{"train_examples": 90422, "hidden_act": "geglu", "moe_every": 1, "slots_per_expert": 2, "conv_stem": false, "loss": "cross_entropy", "residual_init": "zero_last", "optimizer": "muon", "learning_rate": 0.0026, "nesterov": true, "max_steps": 17600, "lr_schedule": "wsd", "weight_decay": 0.02}
Rows from block 3 of a small image classifier, named by matrix and row number. Rows with one number within an expert belong to one neuron, the router's apart. Each number is 500 + 40 x the weight over its row's rms, rounded and kept within 0 to 999. All counts start at 0. Numbers have three digits each. After the name is the row's rms in percent of the matrix's.
After each expert's rows are labels from the 100 images, of 14976, where the router gives the expert most weight on average: "colour at peak" is the nearest of a few named colours to the mean colour under the peak. Only what is clearly more common there than usual is listed. The data: stained colorectal tissue patches (NCT-CRC-HE-100K). In brackets: how many of the 100, against the usual share in percent.
# router: slot weights (model.blocks.3.mlp.router.weight, 64x320, trained with AdamW), inputs 0-106
# gate: expert gate (model.blocks.3.mlp.gate, 32x80x320), inputs 0-106
# up: expert up (model.blocks.3.mlp.up, 32x80x320), inputs 0-106
# down: expert down (model.blocks.3.mlp.down, 32x320x80, transposed), outputs 0-106

# expert 10
router.20 078:530538506597551507517540496458491522454503487485501457466516479482502507445514498499467478505512468426501510486498506632462579475528477530519470555446437546485570402525387535552519528482462550509483522518484503436527536577543449476416509474428529549547502470453499487483542535524593491531498583478495521562545525441478524
router.21 068:535458549471498488494474513462471441592438564463514539584442496462535542512556546456458467459508530435535520437501475554464503474463567490397527524460528490453515461502420579569526516483519533561504525525447564538461547546573556490527498512493508510523496425549486500522456512491515516515467450416513512496498453486534472
gate.0 124:528431500536594515530547505520547491446483565504467442495534492501506452479521545500474562510516521499527486521592486510507559482519501552530595538543475476586513516505482575488491479497462527513522494524513485477489547543442427504416474621509478494485528455487561516476558556501615450548429495429497489543438547420561488
up.0 119:538540496545570526533525473460534485499424541543431422579505423441529448479502533499471549469495492548521452506595483522511528510496489539547591528606493485572531525514412575487493484514434563505510492505517433498488523533475397492457492564500478528484515472523540491492528560477507453528441471448528515544443542431482491
down.0 130:482481550483512532494514441538527495543489437489523481508446497497519527517524497503484490488554468553524476516542450477511487495585483407531438536558481511494514514476566652435600485517494508404471448504535504495418516550499382486474518581557473474480515532439494520499514518490492524503535482523503503549495489547491482
gate.1 108:471454515499583499475607485463530525519423462509456473495496493518480491481520491529461520503511488490477505503496550515484524469466510558529418474462456480581563450505547487559480520502545492528529493540494512455424536596511517582428515568529508491481518451442511479499448446520450519481558573478512470494553517484496520
up.1 111:480432528502528513477588522442534513506392474491485482479516523541479441495526505509476505506478490475453527492502539509506507499484502530523409467473455488573562473520499479576482517508519487512516485546497501446425525592511530561421511544511511513493517455436530497499463451535457499498570550462500457494532542473489508
down.1 119:487486456521475513506535534439479490546523494521522446466561467543395454503496476497504537386500560524499474511567517539518500526413417516495484500531492488496541513524598395474676497469509533471599490528526479483422503570484553514431464438504458522506481476466471482521471482486523482528532576517498459524528513437501544
gate.2 118:486479493542497442449467550473470560446495516458574499498492529551533504479493508469503487512538529392483488490446544520483528483471472504527454580421558482522579541498544507496468526466498518473498442517520498467512504483485507435448501375506508555485529474477534515499548523585579525529497533440479517425471528490501530
up.2 127:520509463511516476444491476438482483437494571471600443507509467547542492463450534458511533472511524456480471518465485508500513500505459496542434556447535468548562473514443540481471456480483597474458460496529464470500488450469445447464503424495505540473518502474511500502528472519532535517507585421497535517458539509505522
down.2 120:498483484502484471457525529578480489486479462516486611510497505481521503552502503569507556532519454475500500470488554542454481470417556453498434498497526472479515503527559347454529496466468487467472494480537521473661497497490517548515469456529519494497409441515502521560487502566476494470461500483507427509473496438514514
gate.3 080:493509498485457484510483560503529469474490501537529363458520579568441465521434491438490472582622543523431508482459498488520446437512512554462436453536396504529527511506466475529558462506485512506478537497463519511556498509503558525492533550504502538475532507544518469494453506533488458496552494511517438430519520565533514
up.3 073:490525518508553544460453437516482497525538465489482570487510438403552522462527492552490513435430460455529442510474536520521501582476491453521585579509604503444478500498551561524450521489458467475498492496492529540424474445519462496470495416496510457501505478403510510512532495487526508489469491524493560571485461464444475
down.3 097:477489482507528509495503534496521511485498480497525632512489560544439465526501559494515472497528545468506488526511421539473513484621574492514437480485474471546527496463442548577446529472537516357499490499458515540430452348501455564504521662524519519497614446464548512476521460483497510535484525482512445540518476572575509
colour at peak: white (96 vs 25.1)

# expert 20
router.40 097:534492501502515530446514542530541513514497409441496439478542499474463496494446515491531494486453484508505442515513507520468479494420507432485502468520507598514523473483582531520499534549496475520516499550498476470516532478469447409536552475507547517541500510530451540470548514502496436476511481567475545494563545512447589
router.41 089:505476509547508435511459491482504576520509505521494455494515547442514547425470492456466536493449503480510457499442546476448515516417482468506519486505528518502467555488496492447493537479519447545489503555441460515512532513483491476526485566512578510523499466516496477501470522503522526407568521544484573507505513500475540
gate.0 093:447526528443473548518503495518481585519574427501575513389463597491505528518506447535499464449524450496480514491428565446454569504534457529465549456499514509555513526573373454512465483515510499458451456518480535467500502502544477601485499545507489614497476467523491472513507539541435512519545484484525473510498488482348504
up.0 088:477455521444543454503551509510511587419603490458616571435478583536468590490526437529514503546486423470470508462478565468440469519497490486421509500509540472470574514554486486543462496506474534488491411495523453447510528525566557599447513516511489478497484487483440480520484514559467584509574514514520457457483508514417518
down.0 105:477493538495481549421473526467463526491533549516467489495429547432527534494523439501507434467491486464535522503499360496527511518433554471474421517506545482455494531501501618493487478466500507383441476488540551494543480448486523386513419502473500453493513525477514490515530488499489455501532518496497453515547497599512468
gate.1 134:472427504544421506485530456472514564567577461543400427611463538485484509539517502492484490538515509561454522502462487478550604439490504464491555468537507497550453558575538451500471474520542462476486491459511588559474506491516499528516510475514511574508484467535598492530476408484428552502505465439458472525500476540414491
up.1 137:455432510548433495472472512496516511531582448583431480569482554492473503520521486503481483523444479561454555502455471509503555461493511511483521544602488515510452585527535483492498497507545475495514483468497581546440510535508511512558508508485504601523482498561605549524498413503496520493507476464441476496501476564435512
down.1 121:518499425488488378434483515455486502505535498476546464512414614548483476516480508506497500550513491489477560497470396492527511500648564659504565509442494497542469539497482572576479489496444455543503490519486522507503489525525451453531516486482499499483328517553460496536483498558499487498501561479512503474509505506513471
gate.2 019:389488596516569561473541524528496535563519496510502483535477480414530522473472506478478490511448480560414533443517469470476532536535491502419448482528561501528429521460526504573510550500496444500491519509561523480539502479479456519494508436461484491480517562502494489476444551511489460497445465478519511490455519589499521
up.2 018:508460475437582514474493534464466494502486521494512508487441526576475462487526469499492530451468504527441511518532502546512456469488475515488494494466418583482507531503588549505531506459462585544509491507445417471475458476527572447510483445500528517435547521487483448517590524525592487493503516555504460479514481426512499
down.2 026:498572520459581531522524480523496559506503482496475541473488450542474509471473442457482519478531462502542507480472585498488481493514522452515469393504504557580573561563554459519467500431511570534498572494490503511490536483448536562468479531445435538450522515481558463431542504489480451506480469469458478434474504419403542
gate.3 099:440507508552455508455458454445549532557526498519505454599512521469529528516478447502475485533518522564442450521473552518526461530521493486493547512512547499494556476480530434497466429519557508463482517476527463509479483445514475579504524511487514463511494537477543433527445461439460462489500499461464520496501515573501509
up.3 093:565511470433573503534487528524439462447474492472511523411494497529516516484498546492528498537516419449607525485502456475478489485466502534504430476545466495528441477506508528482491561490457490528538469533486531499532524506479480441468455456493466544518499472531444526459615545527545504503493518545512465463492484444503481
down.3 081:517518638506451459435515490437493465472507396494515454510615565535553503486477528498472542473507515527506517543568475525535473485451593372491443519461507610429533504502572515552430532487470494455598555535521488517577492551434504472484556534550488496475499487550560470525477486563449495489487491501482553556511519403489465
colour at peak: brown (57 vs 11.4); red (33 vs 0.5)

# expert 26
router.52 114:572462473492509441433535566491446518468610545522446493535440553495387459501523496475492407528567458510472429479520445465499545521448488548426469492469528466517555523524585511513489498465528442580464515551498497575400608504488546512464438490536514475539500391490538498534500499567509520546451472524463530511495441505478496
router.53 092:537577454484463456449498508487532505510569473495482454538530546484455528487503498502485437514506440505515478586511399498517492495462496459502443470525469522475555443506497479462496458510485535529516508499496551545505540563449537516543522467511529558543490442530458491512502519506467504436560365553481496569516486555487520
gate.0 145:566562484479510522528439493475445500479543543503514546461501527589464537503498480541505535478473491551493509476529475530423359469521514573442446515491473505424595460403566491520469526499569479474561511535469540516471478460526548422516576476494531465548475526468473524473578465452476484461585482519510506428521470516475535
up.0 146:443456534532472482482569486500547506509469467500519430568489506455516462485527521448482519475493535421515500517477520446566653528488491426540570486514533500602375568585450512488516488505466518529439479481521450509508511553483482553496448562504494571477517443519505465543452506542520513544432499476470483553487512509502461
down.0 139:506497445499463412487495532532479498503491448518496481504461545551552403486489529512509466599538485447513504509464446476645477491562510484535536563452500383530498522530629428424400484544528452542442480474522468495523497498507440561515492574466540488498489545536581511501518495498479527491408502479516476514497534528483465
gate.1 081:500551469431537523534550411514528523599502473494404514433474450511415513508522486506510422539498425590504499463575501514482572513497497545443473481469558492495446526493529557526518484527425480441491494526511533528474461455544547491458521430482506504488524551434474519506513533451507532516482511466536429484526442444461505
up.1 074:572513522465504470493546495526493500542542478502418444462489461643452484510543505544473550500400450515467499509519504485528490543513471557472394451564466475520435460534501574562506516531496466480524461567493511535401532520569578501511558475487497460472492477491466542512514523458508565526526556430469463542538491469478510
down.1 081:499518486473494561532516446461533498494449571493529598491454528489511521527511452468511478521516510513525474506504513562525474520587489449514493508441518447489513460520379457486435502479516479441550490490519534499529460464460424411506492612505507494503536553556492494499485514525511520532531524487494494509509502577508449
gate.2 108:533494524492548516484543526522554551440440488455474509517507479542493493479502493547536546486514432435488480602526530484485475485512475601539476512487436490478491484522466463526481497529507530496492488510514411476444549523500501581462539515530514532521482497538488506512517528575469515522534562492489492534449530498493474
up.2 106:455486500493469491515433515500488440562558517562524496467461504458496522532493524445480468503480559561507495414499490471500539525514530383449521508539545505529511519463532502466504523471492479507493505513499589527560458469500534417496464515456487472468504514459505508489483470432542461480480466496510501436538474468520523
down.2 104:506535538508566569443500486552525503486468590522477535518366493462590439543485526490492428463527500484558488498482697441471523489482594520527500481547443504584497536545461532526465488507488561492440484510511492520515517405491599446509430417469514414493537417511478515493541471509490475520483528514493584492511513476494458
gate.3 055:493608437551602453477575502531473452482441504482446562515465471523505521458495468520465516506554444478490461478464523522452608464494455501539445542460497497526543456527499523503527513493451506436485477495471492496586450502497505556483534523510521560411526483439574497468486568429503541458513491433544467536491457470503549
up.3 046:460465543468498543521430507496520498524541512522511478534503488452547534565484526465540489577477546505529521532511471511528395529484507435468544454585571529472468521465446438437509488518479464547498483527494566532387521544479498492498458454491492478508481512501440520524555491525509553491509518537453519454535490554515478
down.3 048:533484537418475604546487474499496534513472654452459454526562410445451530543499511464475499539445425613563525531500464504424490502447524559452488561585507580517475531529543584534462456499455485567500507515474475534515526494534501576481528469511536425521585494440478534501489482512484524511495492511451441510490471422494479
colour at peak: grey (96 vs 22.1)

# expert 13
router.26 123:530579533530459461505464448458459468516490525528488549475458583549522496510569507560454409493622494431530540500478486455525541444545520535487534509474537467516488495500514473476451505428554553515483433461492594553473503511491562534500477534491472504482526427483519508510485423486478453530574445447575497509521462550457499
router.27 110:548551507529473521494453504541540527528464453429486560477532535509461513434470502537516446471564473460514453512493520482453496479422495485521507522483507581504496537488483578513464585497458501531512547519432527484484482513428481419481563532521510501506544498485470539432512476483545448463512405520523526499492463563440548
gate.0 108:527508512463542537516491435509488519483593486475475563467513527483468485528500506477515478523479526503520519504491506474508426543528513492488407496557531493452467481544617479513508510522519463484482538508512482584517507429493552571539524573484520438512512547528437487464514533572466428455485491579462506533504477513531510
up.0 104:484535468493481507460485442563498483579553492508451536458519481387570474542461533455523393546422485478516516537469497424503623535506507417482435518461479489564501512508544496436496453540468503478472508479530544527498499473596485494523464494539501465492481510488465451517479506479557458457480560571497570552499450580445517
down.0 114:500454566471477538432499519489512524488489428488495433516586468452478576504485522532518471578485473467464535513536388512511485515472605555521496537482494568520496496500436492388454479510485534590540517512534503484483575560512553463477435530502564461499561497445598504495477488484509492479464522505500597513512520523493554
gate.1 085:456511505479445545473498503485492480546425478490486442506524549540534504521496551487474394482497484498497458521500497460510461477484506542481585402495467504512614488543506533532496473544440576484489488493543425476472479563468491472487493466488517490475476565459588477474552529476594470488520496531491472494442463577404508
up.1 080:460517514515462565519437587478448525539491430547419462534485602499512472510515557466483419488432475522478456490531463425531521494485522488529485448416440521560567473462557509515481552493479544519518526464522560464457491481438460462497444394536509494485509534529576479480571505490525459501542523491483513499459480555419488
down.1 097:531500534491489488488488511530470532472468571499491494517592524443570521493466512499552570550465459492621498533527623532492463521450569618489466516567497504450504504498508540418369499525528565379576516507531475479549484525499529490527522494538531532490567518532431480445546478490508516468570538479500498489477515465557519
gate.2 013:532601415467479532483461506552489518479507540513467521537534457458473484469463446530485536591535466483450471552484590485419450500510495445473481515527567469477569437515431557567503518518465499423519470470492489479504490500483513477539555558443495612446508523534546518512465649510511572465548443537561513499446533469474549
up.2 013:551433533485520512548549504488522425551530477535534512487508453543505435544507578527544524487472479510528479520505524512588412501548544538498522485491413546499446545527529496417482482527530455500484504539557521508539471525584534472499465495510518454483495450416479496521551459555449482499469585524407476503547484507483545
down.2 025:501469535491456463480538447507450526548468545467491491485532497556528511448578530564455534425552483515456553443498500455601468537476532431492566514550501482498469493531519507499500541460507588500460532551419429475506550522481547472472541584486538450452486486484517510514436460497489526418478499540536475483488482470498474
gate.3 101:575474540523473457505542476407515477530448486535496596568479603506561489491548518561415520536530501495470533535517432449480505459548547563470563466550507497529581502514488530485519499503546537496522485532481494487503494569559531422454449561520541476505493455446552506510482450470533537499542512453529479518503465479436504
up.3 099:493404538467449503513546548468503499545450514491533418559468471507523551543463502534507492410469514598528474544446485551507380383514514502445614503528559505495522448555437526531489516529495530480516491478498480483518515586561449580502481507507511542474548474519609496494507557537431520528547497520541408495447544467568503
down.3 110:483521547499504585490517528507470489571521527535514522539505467464535522483436518519493470492484530501520549502420448507419501511444429507509495480414479516464528500482455584397397506512490536482541520524536488515467525520526401501432457553555506523505535476394464492562419484496538495525496444491521597509480524589509530
colour at peak: pink (84 vs 39.4)

# expert 3
router.6 123:499522507555566457482544418514501497513493471452577524429493408498378424399515494496511549527444564426516509546514501543511528542528489536513426538547492477565408467526448495508491505444502524482446510533485428432508456485546533492512588498489518526526492472534472567465512572428486533440548549486595460529539522499542523
router.7 086:526508556514558452460492510491514520492501548474487486481473508531411539494519542483506525536489576501509448481526501544495603439467500561493475470434459539524555525388481549631505513512535488545521525534481548420523560501442476483455544435543449563561382433525574554484457450480558501560510453476534473435516502467515498
gate.0 099:517504483512500512545503422532482509512515565459495563449564469491489477536463516484526476420501485497471501563440550530518466504531540501504440460523424502454636495462532511564482520496405492464506492509486407552534492549515575456485557510514533528519515497530492526517488522411508525512572531550568552546476536510502495
up.0 090:478440531477473495466512582448513498466501466523474429576455577469503556473525502515473536589501545511552490446517469419482565482494489473485539537448583496519415536465487491454520478499578520559509514463551609450459519452474419479533447503490473468492486483474511479493467430565519491516462456463427455435495481517505517
down.0 104:514513485554560480480480523503504525529587664498509449505463492493554497504484492472479479506472512444500516502476462546548527501518434386517519528496486574457493501464434495421619471461503449598433500483570533513530493528488550494474497492494506498504564520464478502577441482545508486485582603497549438521503479505530487
gate.1 097:534546434501549555477521469406474494512450552539500432601446546513451455571464507475489530487442539578462495548491461494493464517516545486475481451510466491518516442484536565539524474542516473420483491516535588513381489473544556485478463526488518507523512528483495441484577501526516513513504422517518445454521487449453496
up.1 093:565553426510479511515536441352482461470504536532486404576503568554478443549483507491481464471491512523438480516487458471478530475527545515503516482476400486503595417501558553548508465537483497439490510513512544498504517512536509498523448554526533531495497518454530429502571497502588489526494411468568465505523463491491481
down.1 099:522510479537456415510519548577425480554454478519490630504546499546518456479489502555513508498541479509560484533536559518488538502456482516505466501456522466505508505488608443438586487472490506510561459484525481496464492623510541533477511452515519472493433460499483503523471516525497542548576524489512475492525520524504519
gate.2 057:543495556511513530514504629482514554472517485479449498474542513545532564487430494539520506542505408466453521607446527489537427488539455471481542491441498530457489501522435514466489528519537421509482467554493484516447520462511494552518595508448547430500493538555468451506545472465519493493520514514448509545500481464419504
up.2 058:470526556552477504480519585519508501451499526563458534533462501476468448475474518490499506451513506525508501540424479444526462535513502438514523502543517478483432547515498491444487467523466397487471487466522480463422509510489496529501494557454522526499523480530511477503526464508578585505507491496385452528535499526465502
down.2 068:503494481422566491549477466557466499492415479451537514475549493499479446557561550446532517536410522488489537488476487504530475449534478608512485546442479482583493466459502416620481493490488457538470512542533455487542483450560520534461524478464556490507445563455553540534453473494482534463497468509570486506513504455437465
gate.3 084:505480546463455531503480430564570533482485479497520536633510525418426505486501535495531503477416499500514549496557487505506526572468515463492565504551583531536351529513490485513511529509510508499515497516476545510450457580455454501408472520481505531477496506525526473478446455497453494461491575495476516401523493558494485
up.3 081:490608478491492477474476561457471483494579534494493498444538530512509475516521537495468380569549497450451496561503475450486451506489465538515464527539442470442571467511446542470477487473498478521501464556478472461516492555505540543530518501468541416567426485517499546491494468536569487474514475526509561556497518564522512
down.3 097:518514448464476361462529536570521495467455407499544446497608500466519440451471550508499515548473548430503534483479442489449496472488587602450570496487529440516464501496555465397408519483514509508507514532490519487449537427507585573423553502498505541512505523476538535504472540487486517482500536474484543488482517524495522
colour at peak: pink (87 vs 39.4)

# expert 6
router.12 116:511544468557476560531557479439474496463457447492423479563527472558462472520525535542512468523482396421482441488501566550539462480470490598491542466536465509520452481528531503518488494487498464469551500551511435546494540490503510570451512451522496531491522518415532447496527500501453533420516520534483457526505492493434465
router.13 114:528514496544461513489476433485530502574510429456493517516515519510446575487489545508502429424483448499536475491564531461528561499454535474509403482499502581543501478441607520513528513503450536524556502507461466544544525509453553457473480504534488536453551454489485462512513463454475529462505450504470547533577422554488484
gate.0 085:545578526501489453507598520483501504455423493462549551516489453533499476502521547512461503510538493434489490534509471480525546538483514490515375488465482524567531435491543502481497529459525463501513519460571592476510507557472544504479481517464540497483498511511607488497484513529643526500543504497521444503473486446490530
up.0 090:550558520533577478493580574534504501436431517487509402533493452486541461494493544504478468510642492466510490533539435476501461525518511472504463492434550486500540474522505523444504508449545453499515477498538537573530491520450564535468456628482539532460527486533535445471497540562548515516520486439506547531502506452555524
down.0 101:516490386557506471544463466506527507577536486478522361518534499477512528526495495506479518577476461553482472507552494516528487493494455400530493474555517493480471496485609402467596469520515501457548500490511549501545487589499565531500446379524525502486520510466526485419452523471522525491466511489521425487489477521463532
gate.1 010:470456501512539529572509507514512525523550444473476490477468468513539496493535524507491573413545463509509478537506511566469371529487497453507535521502473514449476537518556497483511540557532480612636398443503514501526480514446485457495494481429533490539454529544560564471536534474604430490454471464560495452537515497450558
up.1 010:494445510570508536446479418485456466525444470454468493468535528549486495511481501478555572532565490515512463489540547529456450494494536464513476531543523525525519479557506503470483458581543458514461480490445521459426471411486487512531478463521482428460556565516469536430538495517505454537514545473519518453518455453446473
down.1 022:462501471568462572466547465413471457466492488505441548457491520499419467486428503535476506459490572524450516519479440478434530472503502560545538513559541521594433525441496501586529462497462565488538513549475554606492469516452460520567490548498513490502465538606527446463496532472475585523442532412554475452542535504533512
gate.2 116:412488449481484539471464424511495467523595511531534556442478539556520509524484491490553503407519483446526476496468514477487486512491471534527631543463550512452576560502516505498482477509513507509466511479526531463557481534493466414500493355521472492504491489505525580537521560478466496523485467548505451452493510483464512
up.2 118:498528437488477507462458544529530414503518472486535512502450519499570537495448489517493475457445463478473497519468560521462439545455464514523462514504558505518588523580527509509498487524473506494495494505496506487522490466551389462536521497445515427514538524575494536509604520491494531537532457510410462433483556588467543
down.2 113:485510479494523463531535504485512499440535512507540509480583480465526555514534519465496476518490526560477539498484547498535511486519536482524522497470508526453498459484574458462474481520524601379480474501453491524511480591518533558562537487509427568502457545614499507530500508527508489517592471497509523518478491398499404
gate.3 148:496470453453518506496508442547545532464494548495548450458521522518435517517491436534503612462481525583526525558514487530494519597519495492479584540453444505447498469535506505452447569490489530531431515476450480535529484562474430491572551392525498488461495546512437545505495470556534457511522480433547544571599475475521502
up.3 159:489492457433515494495501425520516511463472540496583429434521505509438514500505446531508606462487530575508514541513495523502555596509486499495561537468461497494481490545496500443434543487486522524436499472463484522532490550479410501566533370506493508464500541473481538517486453534541449493516500440572536577590483479533505
down.3 149:511493453496533430537520530559507482461505500496546520504475512491488486488550463468494537534500526527510555507535522491484500499512492527514400511519514476498472512521579486453524534494519525415436524519506488482474500461474394535511513555486475461504532536527501503506551488482501494473572520503466489511497520560529674
colour at peak: pink (100 vs 39.4)

# expert 30
router.60 117:430585538527415534511497525479599459574548511538544465546534483538588511567514478497524461422539523477527564531505495481527462488543489396489559482524481494404468509510492509470571442534466508528519580475555555549519506562492542536585466601501479443482520526496461486512457497507538511471528479525468500543490465598497498
router.61 155:439473464552511544521445477501516500526444493486460461525529472463562445502412527417527544505487516524466514468443566599520457419492518489557528459545530504511459569418484485512524578528469471447577546509515498471546500509573473493435556530512499480466481608515537465466516498503484457467579521571494454464445553538495529
gate.0 015:513531443505501505490524495525481567459538478435491539589508470525475500437497540436491464512491484508504520528505533466532544454449515544493514561430444449465518484458451551502452538510504400517522496510473508504561525505433478473491501511431482537487525490423513527515481442533506531505486536537545515478492483540443454
up.0 015:490436496490485495536468478562540556480520490520531436543466495498522518511480509534547472457571419538481515425551499488487490464442494399499480524538522550605520446491523501514436553515505449465542512514409454570433502480468528453504508575456473551545494483425522558547508495499613522521466587484446561504519449497483508
down.0 025:577550510505446532478511484588571428520521551521483527531508458438482504595414487457483479507529490532534505504473520501450560470474489548437499549464587523505466397530513538425498475529471525573477451496502503533489516551421538466461437481479462529507457513527462492514477475468452555533385536465464534442488536478500453
gate.1 108:480525520518442529560494436518547518567500498503513510574480526535575537462521480541497535492552478443499525464524508474479634477505526518504546485593481489444453546494445534531518503516466481514552503508498599581509515456521512502550491477478480468545515509507468476511505390426413478534556495471462495537500506600479481
up.1 126:533566526438531473477511556422422486489503483536521508410508425446455467488500522453522576472444560523542501510450499535491447493534493474509578508461518500522472487496451432503476493499534492452438456508487448391492471554546534488468500511461512488488484472547594577506457546529508513501484508487546457444509542376482534
down.1 123:488482533541442526480542510446488481539478505480509465495452492519522487464468500455505543415490493557527452504508651532531468474536541673520518481459473500459533490515399546502509489575519452437448501507509490519494502407507451482529501415427504495495532533547475521439508481483474526513519470529505485488486506531494545
gate.2 016:504468505413511546468522506490499454492453452545534518456492556467515508543453486484486547521509518605572502472495476606566565473478503484510549471517469549486520428434451489485492553530561569493485538465485599543486505522525536482514438479471506469454473479486463517471533478510444498473501481476458526537508465499512535
up.2 016:503420498440486443478537463463520547496446485524485510508516500489506530565518485553449539534602604453548499552529496481518556485531514532549463462488470513520447502562480423462446484464552494488510494475545559512448482570498535513467527492451486538495520493501606499526576501475509529492512456490525457562533497456510468
down.2 026:504573437508570541464456461472489512468495538530470474469456479516405517484477553537459480538555498472504519458494555510476501451413452511477509387459484466538538459451545500505565460545466497473516450485487459439462522579414524457504474536560527538467597569509486453496504474530485422425499534499512498512443525509521428
gate.3 091:510527494449519454478504445399505433458524487483500547380517578459527511484510514458535464579554504486489518482463492554501540519520464435488518488494427494504467562494490552380471491462509503536489519472502524511460525566416554499525510494493530543511522408592425503510571503539549472505516504537507527510494536510477499
up.3 091:435513474447535518491438457334473443495529446471467502314508538512492519474551493501522489623500493515525485512426521529497516494505477494483357504456417506490524516477496547393493447471517516519492527484501493501510526557494441525509505498540553531512528446542485522545531496543509514524464493560536488490496502454469474
down.3 089:502502434505542459498511511567402478486524347508503572487435492471485467533561515534492504415533501521486519488535481521503483496484493479540490523417520580475474528446428447509549496476552453438445511479495492504484471480500457378525488413511520540509511497501419511525509508466559538477473489504477478517535505493483464
colour at peak: white (76 vs 25.1)

# expert 16
router.32 100:563459501484480480535490582494575493436452513491551452517565530485464461512487541486534522465502476514518515524528481525419491539403493413519449498478483514553521508560516537575481518505478488502538451500460492496430531564527514442534521582486560505519485501559520532501492465556596501437497484450523493541528496473481584
router.33 081:482488548518539485459507512492547503476509491403527423506571413404538494470495501457529511529437482506497465527465510528404491514477511439478549518474520558477532487507497584517510505497483490484528504505521483470489546530464496438510593545477509550544486534546487557457521514484559438505505488563460519442489456528494607
gate.0 116:497396463500471474479452514555514484545440440493506499506455589479507539436528530531446561490443424584498497468477503507462513447479490518466568562446432481565597482551499491498511542490481552549499485465453513542533523495521506487546480561496501586519487460464549515515542453526499466523465552475486437462437494437433470
up.0 105:475604504544575490529584455455449514477570503525470464478530382522492434541470473460539448551543492408487494516533492507546507568504470492539458485553503507488451509497488505519477476494538421477513516511572443439465496548456482545444491410497497478476516516522502459480478544524525530462484445518522582502525494553578551
down.0 122:477477505516545478451511470511530495475494477483531477532471469539444500515568523523493494440502475438524497514505523496334510475475503606509494540505494495521526485516401455441491501454505477478526521516502489534434476431501556458490497490497474493499454492420520548508514445527500494495485503502499547469512484428522546
gate.1 060:565428508493527462549548521484461504542494549460484577453474500498440513510465526554482450548448520594544532543484468479521411492510460487496417467458505478582484454501476551513504507491499503499457543474490507440473495422446427479531458531502476485491530482564554439504534522487526545513488503471505464525453504505537522
up.1 063:527414484453442598474459410528461492476596533504526536525539474488467512480519481531523490437548551509517450547527515508510577490498522455461552489450469527461606537464447508469523480526459493467518478554500619561523494450536507516486464433540496524504520503547489522510455474503546477601541453438552501475455509554515525
down.1 064:524472561518464515520478490570499530510519412475489658506498466538482511506558536488512477522484477432506504484477509473555499543495538468485469443478455489463412495508429424576501500503475489446442460511461479532429495452512451609491523563476490512503457531478473498451461486521514497490435448466476525504518483511492535
gate.2 020:604520508486567483524586448507516555454427511493549523525547411474505463490508504502514522540549461469540411544589523467495540537465472410521500529483471466483490407521446502493550507506443540512504459478476471507486539555514525417474528422443563590502535514521500585481486576492525515431502514499506515570476530442474524
up.2 019:490538503575436503551478510490567471514480498532564458563567464456561552480497508588430456524545570543529456512523571449598552472526504523478559534463432458485560479489501439527477503466543468483560529540553505460491470542550461495481490557483495512486496514536534533503489466449536491523525555472531542459482537513566479
down.2 024:515450457521571419496464524485547540536504503526444455476540455506476546483509471534470503459513492570463485464531475483520485493492474510520566520531495497490504546534483624479532432501493483514472513425544535562466526529550539522512514496450513521432395557494497473484566566523512498522425562477482430544524480526511425
gate.3 085:481414505508393514467527498537541512510489467503443509525476422515476452501505517538491565457562391512488451475425559462495552505467498469478573533487520515503432553516512525437484520508487459521488517523469468574471539554500520528526469418491470466511456538517580475533465507507560495542507469569471559507501508482445490
up.3 093:517490490532530508541529428463474497521532483465437524405535464540487559487478473464486522546475562444506502489543517492506509489501502569491505510432422491486566440475592461524528498464479523499523475528504539453538487515505476533448509495531497485477519465488432503503485534467485528473520565490471444529485498519508474
down.3 098:485515516501555486470505463536501490536534475536476546507538491477465486499495501464522533582521490495553549519490493460519495499513579513558515463570475498511489552462444480467527520553484520456471469484484521519473494423522477407488538468520475505508511471600442518479467502507501483467529433468489558465510490447566518
colour at peak: red (50 vs 0.5); brown (28 vs 11.4)